Rows from block 2 of the text encoder of a small contrastive audio-text model, named by matrix and row number. Rows with one number belong to one neuron. Each number is 128 + 24 x the weight over its row's rms, rounded and kept within 0 to 255. All counts start at 0. Numbers have three digits each.
After each neuron's rows are labels from the 100 texts, of 14848, where the neuron reaches its highest value: "tokens" is the input token at the peak. Only what is clearly more common there than usual is listed. The data: synthesized solo parts of chorales (CocoChorales).
# fc1: MLP up (text_encoder.blocks.2.mlp.fc1.weight, 1536x384), inputs 0-127
# fc2: MLP down (text_encoder.blocks.2.mlp.fc2.weight, 384x1536, transposed), outputs 0-127

fc1.737:097154128128123130129099137129161146161173128119174149099149153143160128200128125113127121136128129114156110163092188121133145090145118097141096083129146132116143109138129121112131144128153125115112166127128165134121133105135156125141126113154117119133175120125165204130118144101132126130105107170092126134126121128127142094060093121141113122098142129115130119128135138141127126126127
fc2.737:115130130128112182134131127131112158149120115142126117123140066109129072121142114122128152128100108095055168128101130110130091168129128128100176117122098122206134126134120161145130154117162164073161126128128103114094135128109112127097128150128162085127141130127148108115124130126092155148123125100168147128134081185149151088127107138151144154091125138163119130092128165128126129109110
tokens: "g5"; "5"; "g"; "f"

fc1.431:163155131127157137127154199125127128126129127156127148089092086193128131080119128128141077124126114130129128128186143129124129114128180113117129128129088115128130128136128133129108067160136093116140095120129130090121128125127152129138128149152132144151127151129181128153105092127179148175129126128130159120131033128104089128148138128128130127146195127128109171131166097124127111129128
fc2.431:128127128128128129147127128128125151126128202082079128132121128189127128130123127119116136117109154128129126158101105116133085129161125152151178067125152132128128114133128126131115128138119113153142129128150127120171150113129110127151094142130127120143129126127082127164114126128092164095128052130108128127112128123128168128128128127134133172131103128166108138129135153128126131129128
tokens: "g"; "c5"; "a5"; "b4"

fc1.424:129173100124118134129131105110174128122142106097116102095141125158097140089126125131167161140158135189107137113079102111120132139100129164123104121140114151106072103123124114151133105100091095118113128131142126092130111141132139120087110147080132128131131106086131171185092126125138123135101056129124162120137103136132126113064126127129133131114159130131131139127126149114125107132184
fc2.424:136112119133178161155154125194111124130112119130120143109140140125124130113124165127119128134117127129127133085084097153158154151159127132124129133117128151123109125129125175140234088100140098130126129108106110105139128186128133128125128106135128148133102129112103106130153152105086141146221116121107113114094126174083141133109129124104120126099153128148122106127129130126095085114163
tokens: "g"; "a3"; "f3"; "f"

fc1.738:109119136157149144152125114109082139117142104132077118104118122174152108128182128134110140113100130121114130131121135130134128060140123126106127151106129107121128133137099091122120130181156176113176122109140120121129151146083126134134136096135089069168197148121109118130214079147150151086126126130162119117111121116129129089130116111096103060152120108114112115101091083119127088134177
fc2.738:129142122150077161166127137129130153126110108124126081124171128122141127159116128122125149131116137120121124128112156140127101145130127184116092127128139101143126112177175163142125079159112113113149129147049141126122142158160149131123140121184130131123135167113119067090079086124172159139131099173104090151126130143173127151000089097125127131119129128135129128138140127159109106154103
tokens: "g"; "a4"; "c"; "a"

fc1.574:151164111130164094128113128095155134123127108125128138129127131125092119126131119139167125087122100109129129088128163153174132100120168125180133127185130133092113102128121128089116100124128127124123106110202128078125101126159155129114129131124118159093098155133128124085203179158129122180180117116130108136185132132097124046094108148119127155127196153142127063080122117120133128127128
fc2.574:137127103127131115118108125121130128131115109129128136148098124202135161124116090125130126126130128063127157128125113144185126131094129127138189125128160128124135137114124121154141138130122129124087153120135133128128123124134134135121130147128127122128198087120124128130106130125133130028127099152147143146133104127149127036108126128123158115129128126140152134115141102133130124134138
tokens: "trumpet"

fc1.337:130162126128123122130130128111139123104115125130127152143094182125126122145128095127179131125115129124131190113125121127128128123152133102081151129158134121141135134143113133128101131124146120125164084131127092182068178134147127130128168120128138144108136145114112112097120139140158123133132142125123141136135117125132128123145126031141123170073201144165129131125141090136104125129081
fc2.337:134149118222099133129161107142127156156110158131165118111123121134061125098112021143087128123126126124123120139119147133126158128127126123122145170126130112176137118146127136173147135134124136126142119132130154128119150125147127087137128138086114117127135128116127131144023177102070115117037117169127108132132112134069116129146126111125146057140190109128181096124126124134125140148124
tokens: "trumpet"

fc1.484:061135142129098129117147137140127130127138168135129113104106102122163132139078132127129132160125168129128128124119150170100130124107136141129114132117132128129115144147140122175130133117113127084152121137108120128135128126086154149154137094104125128160154133142133140161167128128133184107100148080145118107118125130171140155122151145113141086124127129111130182123134126131129145113143
fc2.484:126108101133132152171101128140127139132135114127080175124134101109127112114127159125113120158116108126155132139101094102125159131098125138077125119132102134154154130116137130131109082133179135129113128075160127095177117136142101110126125131144124135136152118123140127135105147094152128121123119135178126129199116129132122121139122139128155058122095138126138076127125127118146127169100
tokens: "d5"; "b3"; "a"; "a3"

fc1.216:135121149126125124166104124127134106121128136126134132121083130135135120059126130159123082123130152120148142146127102127136122102131120125093136111154128116107141148132126070081185120140128117091120116128161156130136135128041121126194138131133127136140100124136122162133132129129129130076125140141142111225155139129139126154118149136157128125099148130049130125126106127050078177109115
fc2.216:129123130112129108130120141084121146115196143208127161129138090134134129043113137137073136127117136117139127131058111136179111127082126129112130138125118082137146124129151132140086128118077131102139127116105124107130144121128131111109131095098126132127148065128139063119125146099132121145022129135185120105139129130164108130120100091099108105115157133128127106122099129112118089114145
tokens: "trumpet"

fc1.239:117128124126165032095129130128154113128071127128129125119137147135127129130137104122104127149098113129125124126119105134129128123129177130123125128084128106101116139125165127088122125101121158107162127096144126138103129132103151119168193134137124125140137127130128104128147163128129093128113138145122126127128131131122126130129133125129158132112132127134067149089125143172150167156158
fc2.239:129128123145142121171124081134128127129181142185127135124129147219134123155125082109125121124048141114083119152126113127116090146120130125103128135129130147124181166128124156126128128139085139076120140130113129133116129131125151107125202129133134130134126168125125132125188105123095127129137128095128129128111111130172125121058127151131144130115131118138129128130122111123096094129124
tokens: "g3"; "a3"; "d4"; "e3"

fc1.734:162126101130115107146093122110146145085141112112130121152113113120115132118135131096224130118125112130133137127057144174142153120203130085146136111132155129062120126109123094124127092108162114125074127124125136107111157123155099189124157134147148128139149127145114109117165125129146127117145129128158127144190124184118131152129132151137138128129137125088142129106144111163116168124131
fc2.734:127130116109119154107125111163127115119143123155128125153130107101132125089128057118130164155101130115134134129123117129168159137120130125134126128137129156122130124173115082141141066130128128129146127128164138121123134120131102183099129134134095147163146087129131116069155109078134130134129126129143105133171112148123139112131130143130120140126136107126162124132157105149127150094132
tokens: "trumpet"

fc1.283:169124163129113120148129157124127131137130129130156076135137130128128114128116151126100131132126126121130175127127111135169106089128099111124157125108128078168130129149126132093131189068126127132128128133109103125154162105135127134147185136065127210100136128120129138129128129128087170120141131127121137127060131126152151109101107125136149128131122121130130128127128128159113080115126
fc2.283:109167128121115111131149106133128117120125111138128138132123137129129136100160124154131161089148145151222125125122198063116154162121112143126129154125154128176121121062103160113135092115127093118106135153122180153129125130154131135154145144155128093124105126188157126122146130175231113124115127134135126102131108147135121084067126143115157082149135128074124128131117128119129150119132
tokens: "g3"; "b3"; "g"; "e3"

fc1.731:153133122139128126107127131125132227098133118128114134072096127131111125129089129241138112098132139142129125128130186111127110136128114148130073124178155144123140127128126128137149128110130086127134125118199104127124120160126148154151084128126164075145120124127126126144171135131121168080099157124106129152131104170133135195099085123105201129129112125127117129127128156197124146105145
fc2.731:064125129122161110126133134145148128064076129167150127155155084126126180132097130116140149128120133123129130127102101120116118207111137176140118129143128128120128127151151105110121121129097147119121128109130141126128127126120126127130136146058088126125156181090128207152102124128127109083146127111130111137136153127137136132125128137133126129127126128127186127189127128103128081159081
tokens: "d5"; "a"; "b4"; "c"

fc1.173:130192139135128135128065133126137128131126151134127121125122128095128128127129115129128128129130127113137117125052129126123128127127128136129148131133176122067057133128129129131215129127128125130185128125133059119072130129077145159158141131129122125129120130134126106126156133133138128128126124045124124125129195084099125127131126124132128119129120124126126112132150127132127108129120
fc2.173:129132122135124110132126118131132113124111121134128149132122125138128116126128092102132129128109125146131136128140174133194125134131137091119125135134179137124103127135129129135086126130131113127136121132129124130134177156123052163144135128128138188168124108120139140138090151055197152134135103105128224103125073124124137134099127171129113138115124129111202151084127133125078125130220
tokens: "trumpet"

fc1.23:164131070126103096154123127089147151137113102193097126158164094135149131156120115123122124085096185112168086143148123123127131125184108129161177128137133117122142125135086128132088120115144131131125130128127125128147146135128129113152128110093123126149168120121120128128126122120130129129148149138132133098132133124156129107116118127112144126155126114073160126128136128141086119153140
fc2.23:135130162151122136109131096154130091158132133114141092127171129116112114134131122055122104131147124133145117178122133126169136096101137128127111127128149158124141136130122128145117093146100110153133138109130128143131122119158134128127118146113126130115113157158144119122133128147121118157114137102118092128134122153127136152122127153127072141111122164102109128086178117114171155128129
tokens: "g3"; "g"; "a"; "b3"

fc1.197:155129114139107083114118091139171146157129143144125127127133158128141113121146121161097123130130113115139119130052181169125118102141123118113167133110158129107099127149076116142155136121146150141127142118110136131145123122123076117116132200090132131159146117129083173100099039076104163139128143056127156137153148121087123110123103159125135117127162126140055128094147108135190108130129
fc2.197:133125104116136061125134109126157129142133120141141088156129117096120143144056113157106109140144120126079130129122156148126106109150125128131162141138132143121101131170173132170173194136155107154176127154116135153134107138130129118137123165116116190129131131144129115147118107145126152128111089089127084127119089103120106125178125109124130137128127129139182137143089127114133128120128
tokens: "g5"; "a5"; "a"; "g"

fc1.117:170138128126165124129167118117085149148124206126098094150124128117128171148113091137120134139128132143139125108140132141130125105120156131101101121171106138128135128122138100128129123107123132128095151130155127127129116130113117154207131128131129131170134174171084155085152130149147128098115128171152157127179148057095124137119121133230128128131108117144162125114130144124103088139127
fc2.117:136123124129110157132126065146135131126130118131108149113136108130086126130158103117127130140123133155111128122105164132117127141130121105203108136124139122125092104128078137138122132184175167128126066137123119131132144129107128102113142120126121127131126154133124129139141075077130101166134117163118128128131115128130127144142131129116086126120137126134131112128126118138173121123130
tokens: "g"; "c5"; "a4"; "b4"

fc1.503:205129096122131086128127128128127126090128128129124127128129082127149149145151127126083128128163115130123129127128127128091127132127128133128186168128128130097073073128127128131085127130110145037164128129108141127129123128128174160127160165128123128158137127127129128074128128132129126128144124143104127107167156128128164106169100127129128148129116146141128127128177065151128129129128
fc2.503:120131130119129131128138120128128159107130131082163129127130153129129128128128116128128126146127118126094096129126154128167164104127131121115104072126145176128129128193166127213130129101128116128128094120128173124139127127129128117126127129128120126128115183131145123100136128128124132128114130125168128128126117127129061127154142129120129148129126092128116129126135121125130128127128
tokens: "g"; "b3"; "b4"; "c4"

fc1.182:104139135140095097166080126127144150121125123187106178116056125094124140126123093162121128129116102117130127090118113129075134113136125096139128082128118089145135126138161108147124140136129129131150148151084113152120160128191117072067152104135155126122116115119129136118143141158123128085129117133115098139087130149108122093179169169161127167104118112154111150125129149127121127111136
fc2.182:117091126129144164118123093080134146127129127139107154126129132137127112093051069130164129139074134131124102086129130118069140127145072132130132094123139163110129084126132076149128083113130127122141142126133130163142142084164101194124138140155113095128129135099131133146134121129121132128107133113125143135153139202125123128130123133212127101126122179127079185126181184145118124130118
tokens: "saxophone"

fc1.526:129127061129128133134126126129130076130128129179128128125128132167127132130156128128127128125171128126125080091169130128130119060129122128125128078131128095115134127054126076128130129120127131128127127129097168165115127128128158192130127162128115128126134129173164129128127186127114219124128113130128164128067129128128130127129129128129142092126066125146127127116137128129147128128125
fc2.526:128128060124129127134128129150123129128128128129145128111177127123130129133128128128111128128126127127132137129130165128107130127129128127127127144128103129128126126127121127129198105128127131128240137128128126121154126128127128130225156125127126128139127125166127057128126103129126128118128033128126129169202129127131128127129128133000129162183127090146128129128127127135127139076099
tokens: "saxophone"; "g"; "a5"; "g5"

fc1.333:109135150135157176123117115130123143126109127138141124122117125166130136128138099121177081134127126171080128103057102116133124148191137122072109128131123111130092137127131133131119113140160202154132125163100134134127126144094145130137176117077133098123134165130114128068129126159132150132134130134122138140117149121120130134162131123100140143098141125142119070119122149152138124174167
fc2.333:132120140098129143130137092152130126151131069155102124154140119132117115098128122133156125092119122126100150159091127114146127123129146112119135149156083160108116139146125129146069163122131149144148109139086141138117170122095205123124131112125124120145120148128125092124137142089124116179122126116150131146128146145194118121050089123112171131120144134164111130084164118157129151163140
tokens: "g3"; "a3"; "e3"; "d4"

fc1.327:129127138156151085100113096113129106139135120133111112116053130133134048125115082164122158135123104130113117135126121139091134117142166126144168127141161117109119127128121123128134118117128164173200113119114124140127132126120136121096070121133121123076095065122142133090160160088155112168130116108149117087135125132128116130143110132131099144176118126124124144149111116144165094128134
fc2.327:127133126052119148129137136140160114125145152143093128125149123099026187139132128076152113120147093125173128129128133105160122096127155080136103122137146112093161099124146149134129133109115143112165131107069109130165141119132137118156133068106151128087171078122102153186126140122129127116128138141134123139122125120115144172119139099069119139074069108115084132113118153131111130131142
tokens: "d5"; "f"; "f5"; "d"

fc1.747:104127119129125120152080152127123129173118129130152082128126144164109122137129140203118132100106128140171120127155129133123160119149126127129131131135137144143135132126103128179098113115106124092128120127094127134132126059091128128127131114126131143100124104117128189121193131184191128172154155127129129126111132125136119038138107129128119172129128128126119123129113129115121167126166
fc2.747:127144120120133095111129132123097133134131098117130153143134169100115171097153111122117057117142140103127117144146077131132087154090113138117108107123140113094125124130131137135141125130125129131127125039138108106101151117106128131129052133123127140120148124135109117156131156110097127127086145063128127130130127159090099125148135136117129121114127123070111113129125130144108134075126
tokens: "g"; "a3"; "a5"; "c4"