From a checkpoint of a small contrastive audio-text model.
Training: muon at rate 0.003, 7000 steps, batches of 512.
Data: trained on synthesized solo parts of chorales (CocoChorales), 39062 training examples, 91.8 epochs.
Rows from block 9 of the audio encoder of a small contrastive audio-text model, named by matrix and row number. Rows with one number belong to one channel. Each number is 50 + 15 x the weight over its row's rms, rounded and kept within 0 to 99. All counts start at 0.
After each channel's rows are labels from the 100 clips, of 14848, where the channel reaches its highest value: "strongest on" is what is common among them; "peak on" is the class under the peak. Only what is clearly more common there than usual is listed. The data: synthesized solo parts of chorales (CocoChorales). In brackets: how many of the 100.
# p10: first pointwise conv (encoder.blocks.9.p1.0.weight, 192x192x1x1), inputs 0-191
# p20: second pointwise conv (encoder.blocks.9.p2.0.weight, 192x192x1x1, transposed), outputs 0-191

p10.15:50 26 49 64 51 50 41 18 50 45 50 20 48 19 49 55 79 14 77 35 41 57 54 63 51 53 48 49 12 65 60 00 39 75 44 39 47 35 34 40 36 62 50 33 26 48 60 55 50 42 55 51 50 70 51 40 66 55 39 41 52 71 52 43 54 46 47 38 65 41 31 50 36 45 36 58 50 52 47 74 53 47 44 48 54 59 56 31 44 50 61 25 62 50 45 62 39 53 54 49 50 22 55 47 69 39 06 43 48 55 45 50 19 41 37 52 45 40 44 49 35 52 49 68 36 57 51 51 68 41 42 52 74 26 59 34 38 67 41 46 62 47 40 31 27 47 70 53 45 39 60 86 60 31 99 07 54 57 48 51 13 64 50 39 81 43 54 34 50 48 52 46 35 45 47 59 50 28 48 62 44 45 34 20 37 27 50 48 47 29 52 34
p20.15:74 72 64 51 18 51 66 58 49 64 46 56 39 42 47 50 29 61 70 44 51 42 87 50 46 55 44 53 76 51 58 57 54 47 49 57 49 38 58 46 58 49 50 60 49 51 49 47 50 39 32 45 58 52 59 51 42 54 51 53 99 52 48 18 56 78 59 50 40 54 61 54 22 31 09 49 33 29 49 94 78 76 46 67 48 50 48 48 37 51 42 51 31 53 54 75 47 55 46 15 75 49 43 51 42 61 37 47 48 51 65 60 49 52 50 48 48 40 46 46 51 50 50 47 61 24 81 48 47 99 52 52 51 75 84 52 50 44 47 38 46 51 73 38 33 47 55 57 47 49 69 80 53 48 39 62 43 51 42 51 47 55 37 44 51 81 54 41 26 15 48 72 60 35 50 44 52 19 32 67 51 58 58 51 38 35 59 50 50 57 33 50
strongest on: note B4 (74); note A4 (33); oboe (32); note C#5 (31)
peak on: B4 (36)

p10.131:38 55 34 50 62 51 50 56 54 27 48 24 58 53 69 47 25 28 51 49 25 56 71 54 51 51 36 55 58 37 33 58 81 71 33 45 22 59 50 49 43 55 48 67 78 52 50 39 25 33 03 68 36 66 59 29 46 42 12 73 46 57 52 49 35 39 59 54 58 73 51 29 53 49 47 82 56 54 49 84 39 49 51 43 62 49 38 81 66 46 69 72 70 51 53 49 51 26 34 55 41 87 38 54 46 42 47 55 14 30 63 43 54 39 47 53 69 23 53 51 53 45 63 51 58 44 65 50 37 68 53 29 46 46 52 62 41 49 72 34 58 66 45 62 42 62 62 83 51 49 45 53 63 21 94 52 89 74 50 49 50 24 46 42 50 54 48 49 39 51 48 65 51 63 48 50 24 51 01 47 35 65 49 49 49 42 32 46 52 60 51 67
p20.131:50 48 54 48 55 75 46 45 46 81 52 51 51 51 53 50 62 68 51 35 57 50 32 59 37 24 55 44 45 56 82 50 51 65 47 49 45 46 39 39 56 49 49 57 68 57 55 45 47 38 49 55 50 31 39 39 49 50 77 54 66 56 68 56 51 74 56 59 47 43 43 47 61 69 46 36 48 57 50 48 42 46 77 56 51 55 42 49 52 76 70 05 60 51 48 57 51 60 25 49 51 12 30 42 42 44 40 49 41 45 55 64 96 48 49 69 49 50 99 51 46 58 55 63 49 58 34 57 53 36 49 60 39 43 51 85 39 63 68 71 46 14 59 30 41 39 59 51 51 45 53 51 52 46 44 58 59 52 53 20 59 40 77 02 59 41 28 74 27 24 50 51 53 53 33 73 98 15 59 52 63 16 32 62 55 49 42 38 50 46 49 46
strongest on: note B4 (82); note C#5 (56); violin (32)
peak on: silence (78)

p10.53:25 47 50 26 49 37 47 77 44 80 46 43 54 60 46 32 35 48 59 72 39 59 38 74 79 39 61 40 42 79 50 52 24 99 45 40 75 48 51 49 37 44 44 29 49 50 42 51 50 26 49 57 44 55 53 37 31 49 03 45 65 78 43 51 72 47 52 56 58 42 67 28 56 54 61 50 41 88 48 44 54 51 52 71 54 41 48 69 76 69 53 53 54 49 50 61 38 21 42 51 48 43 52 45 73 52 46 50 35 56 53 52 57 22 50 46 55 24 41 32 50 21 18 51 50 41 48 35 51 50 52 50 63 75 70 59 49 67 75 51 49 99 49 52 26 47 57 51 42 29 39 77 97 23 66 53 74 46 46 50 22 53 56 40 45 59 44 48 56 48 56 55 51 70 32 56 53 51 50 73 48 44 65 49 38 46 51 36 43 49 51 62
p20.53:46 49 63 47 66 50 51 70 62 51 13 48 10 45 29 50 49 40 49 48 88 53 84 51 59 52 50 49 49 64 44 50 42 58 50 50 67 53 46 58 49 50 61 47 46 50 36 50 44 45 43 59 80 44 48 70 33 49 53 09 65 39 51 20 50 55 47 51 00 49 33 66 54 09 58 50 50 47 75 65 52 54 45 45 49 38 46 49 50 44 57 23 49 48 27 55 67 41 55 49 49 76 56 47 18 58 36 31 53 52 58 51 50 39 35 50 50 56 58 23 38 45 53 15 52 05 70 48 38 60 55 53 60 62 48 04 43 56 49 31 69 54 51 50 53 29 48 55 50 45 47 55 47 36 25 49 05 50 46 50 45 46 50 50 30 56 72 49 80 49 53 41 57 45 49 28 44 93 50 58 60 42 48 44 39 51 32 64 86 53 79 49
strongest on: note B4 (74); note C#5 (37); note A4 (33); oboe (32)
peak on: B4 (31)

p10.94:62 48 52 73 44 64 22 04 57 49 48 50 54 50 50 50 64 32 54 56 35 58 49 62 36 38 49 41 50 32 49 48 50 51 34 47 40 58 59 46 50 53 49 53 39 57 48 52 31 45 50 51 46 52 50 46 47 56 50 41 48 50 40 49 53 51 59 37 45 37 74 52 49 52 30 82 58 47 19 43 48 51 53 26 36 41 85 21 45 50 49 51 45 44 14 55 48 65 50 51 48 60 48 77 64 56 21 51 60 35 64 47 50 47 45 48 49 15 62 44 39 55 45 51 53 99 62 49 50 53 51 47 44 48 51 49 38 00 99 56 45 30 49 35 50 50 51 36 99 51 49 55 59 27 57 45 50 35 51 48 23 38 51 59 56 73 54 56 51 47 42 41 96 45 50 46 15 40 48 66 40 99 36 48 49 34 47 46 30 22 56 50
p20.94:37 57 54 46 46 36 17 47 67 52 31 28 61 49 49 53 39 52 54 47 83 62 52 41 49 42 50 49 51 57 17 43 50 39 58 62 50 88 45 51 49 56 08 54 37 67 47 77 23 49 50 44 51 60 39 47 48 54 19 47 44 22 67 34 52 52 66 63 76 40 45 52 45 62 80 40 47 32 34 34 62 44 30 50 21 69 49 48 57 45 51 47 51 29 48 64 54 54 51 42 55 75 54 48 33 44 46 60 27 21 29 99 49 40 49 73 50 48 46 25 26 49 46 34 41 49 51 36 50 45 44 53 49 43 78 28 37 49 60 47 27 50 50 57 56 44 52 63 51 54 51 52 52 34 47 67 35 56 62 39 00 36 61 44 49 29 51 62 46 47 53 29 38 96 51 60 52 63 50 50 50 46 50 52 27 34 51 99 40 51 50 53
strongest on: note B4 (50)
peak on: B4 (44)

p10.64:63 51 27 50 37 53 45 37 40 53 62 42 53 52 48 59 48 62 90 46 43 33 61 30 56 47 51 52 35 51 20 54 53 32 03 57 51 70 51 41 47 64 50 19 48 17 53 57 50 42 48 43 55 51 22 60 54 57 77 34 53 49 54 50 51 51 85 44 52 57 59 49 51 60 50 51 75 53 55 57 38 49 56 43 56 51 59 64 27 63 53 56 51 31 50 62 46 69 51 46 62 86 25 53 45 40 43 50 42 56 43 51 37 40 57 52 32 31 54 73 51 66 75 47 32 45 41 31 58 47 50 15 49 79 59 59 40 35 38 29 79 11 19 33 44 47 50 55 47 47 53 49 46 84 50 51 35 51 37 39 76 58 68 61 88 84 50 45 62 51 41 72 29 57 52 41 90 48 14 45 48 57 46 62 37 50 89 51 91 37 40 47
p20.64:49 54 71 49 50 44 43 44 26 48 48 54 48 46 50 47 56 53 49 18 50 46 51 53 36 48 51 29 55 32 47 47 50 43 53 41 51 46 49 52 40 52 65 51 55 42 50 51 74 50 65 47 89 56 50 52 02 62 55 55 31 60 60 44 43 47 99 50 44 72 76 54 45 31 99 51 84 57 55 48 44 52 43 61 51 47 51 29 49 64 48 47 43 60 51 51 49 59 41 51 39 54 50 53 42 47 43 53 43 54 58 53 56 63 13 48 64 42 42 52 83 19 22 33 30 62 78 45 26 31 58 29 58 47 45 51 45 51 56 28 54 71 34 68 57 51 43 83 00 50 68 64 52 53 49 51 63 56 49 46 39 49 63 47 61 32 50 59 20 64 48 62 54 54 99 56 51 74 50 54 54 52 30 55 43 85 56 53 53 42 51 35
strongest on: note F5 (71); note D#5 (45); note G5 (30); note F4 (29)
peak on: silence (61)

p10.174:56 48 80 33 52 49 69 41 33 65 47 51 32 47 30 62 56 62 55 57 51 29 53 50 49 55 47 51 66 50 46 68 52 62 61 27 50 63 81 24 36 39 43 84 43 81 68 39 74 11 48 28 52 91 40 61 47 62 63 49 50 50 29 53 36 80 49 55 55 32 41 37 43 47 56 46 76 99 50 50 48 37 43 49 20 53 44 59 70 43 57 32 54 56 57 35 46 63 51 49 84 49 29 50 50 63 47 39 35 62 52 42 48 45 65 50 16 55 53 46 44 57 52 95 49 30 50 59 62 50 59 60 54 80 54 57 47 50 42 64 66 53 63 83 50 52 50 48 62 57 35 51 54 51 37 43 02 59 64 87 46 48 49 99 63 38 42 30 61 46 59 24 48 50 49 35 45 54 53 63 56 50 47 50 34 45 60 51 58 50 35 57
p20.174:62 43 59 50 52 52 46 45 48 51 48 55 51 49 44 37 20 41 27 61 53 21 40 61 50 42 52 48 66 49 56 74 44 51 49 57 46 48 42 49 62 63 46 57 84 44 27 41 35 60 24 32 55 35 68 31 50 76 50 50 50 55 54 46 43 79 75 39 52 86 72 55 43 15 53 50 57 51 45 57 41 40 49 51 58 72 73 22 48 42 48 62 53 44 46 51 74 64 39 75 18 21 39 46 46 32 35 09 46 49 76 41 38 51 58 54 55 00 26 35 48 52 24 03 52 84 74 60 53 45 59 64 49 50 68 30 24 77 52 37 55 89 41 68 53 62 47 52 41 39 50 21 50 50 64 57 51 61 48 42 55 44 46 62 38 71 48 56 55 45 46 44 66 25 49 61 46 32 32 49 66 77 76 46 48 40 46 52 52 55 53 57
strongest on: note F5 (69); note G5 (49); note D#5 (38); flute (32)
peak on: F5 (49)

p10.123:67 59 81 46 13 46 77 40 54 24 54 48 49 52 58 32 69 52 48 24 52 21 83 82 50 43 24 42 49 55 51 33 50 62 66 48 50 53 51 60 82 52 30 29 13 54 49 50 52 17 52 31 53 47 42 45 27 33 73 40 50 44 52 53 43 50 48 48 72 50 68 52 55 43 49 40 76 51 51 53 53 50 50 60 56 59 50 46 27 52 69 43 58 51 53 48 57 74 53 42 58 52 42 50 49 50 49 26 41 29 14 69 54 56 49 43 42 38 50 49 41 86 63 49 48 24 42 34 49 64 53 48 90 56 55 55 54 72 51 41 58 60 52 51 45 29 52 50 32 92 81 60 54 54 49 44 50 49 40 49 66 46 58 02 37 16 49 57 37 48 52 48 50 41 49 50 97 47 15 50 50 37 56 31 49 33 41 49 43 23 38 21
p20.123:31 72 46 72 50 58 54 50 47 38 50 31 62 55 49 39 36 51 47 56 51 58 46 67 93 50 46 26 53 99 61 66 48 55 49 68 29 65 51 51 50 50 52 64 51 50 50 72 23 50 52 38 48 75 18 72 48 68 45 54 63 51 49 47 58 59 32 55 69 46 57 50 54 50 63 56 90 51 63 48 52 45 76 43 51 48 52 49 53 44 38 28 17 52 46 43 51 74 36 50 04 28 25 48 30 70 32 42 57 30 69 82 45 66 70 53 65 70 34 51 52 15 39 49 61 32 49 49 67 52 72 38 65 30 45 50 45 40 53 31 73 48 56 60 36 91 34 64 66 59 49 58 51 62 46 85 48 47 51 49 50 50 51 36 42 51 60 53 37 44 60 48 45 78 65 59 49 60 65 52 50 70 90 55 70 52 57 44 47 42 44 53
strongest on: note F5 (99); note D#5 (62); trumpet (54); note G5 (38)
peak on: silence (59); F5 (32)

p10.99:50 59 43 47 35 33 32 45 37 46 49 15 51 44 51 23 50 33 35 54 54 59 50 57 20 35 45 56 52 32 12 43 48 38 70 40 53 51 44 52 50 46 46 38 47 57 52 53 69 10 52 47 48 59 50 18 54 35 52 50 39 16 51 62 72 57 48 64 37 55 48 52 58 38 51 61 47 43 42 40 36 65 42 58 43 00 72 33 38 51 52 36 40 50 47 53 45 49 30 47 45 54 73 46 41 49 43 48 50 18 51 76 38 44 37 67 32 28 22 48 47 41 47 59 40 53 64 57 73 80 31 48 28 66 14 46 49 59 83 57 51 47 56 55 60 55 48 50 39 57 45 46 36 26 55 09 18 43 74 44 56 16 31 41 48 42 53 43 60 33 43 49 47 40 39 44 28 32 48 81 19 48 51 21 50 38 56 58 37 18 74 46
p20.99:47 55 39 50 49 00 54 50 49 48 52 51 49 49 29 50 54 30 57 55 54 47 55 34 58 49 50 39 52 43 00 34 00 00 56 40 51 44 50 27 29 51 41 51 76 42 66 40 66 42 50 49 51 50 11 73 34 40 50 51 48 39 53 45 40 50 51 40 57 49 58 48 53 51 50 53 50 48 44 71 52 45 99 52 61 48 63 60 48 58 31 51 49 51 68 67 52 46 50 46 43 50 50 51 31 63 50 62 51 52 49 47 51 77 10 57 36 48 63 40 48 50 40 49 37 50 70 53 59 52 55 50 52 58 39 33 55 33 51 49 43 49 41 53 52 48 55 54 50 18 38 52 61 60 53 52 51 51 45 46 63 45 47 55 52 51 59 51 29 41 59 55 48 50 52 37 36 55 54 49 51 53 68 56 58 55 44 57 46 47 50 52
strongest on: note B4 (74); note C#5 (38); oboe (37); instrument: violin (34)
peak on: silence (61)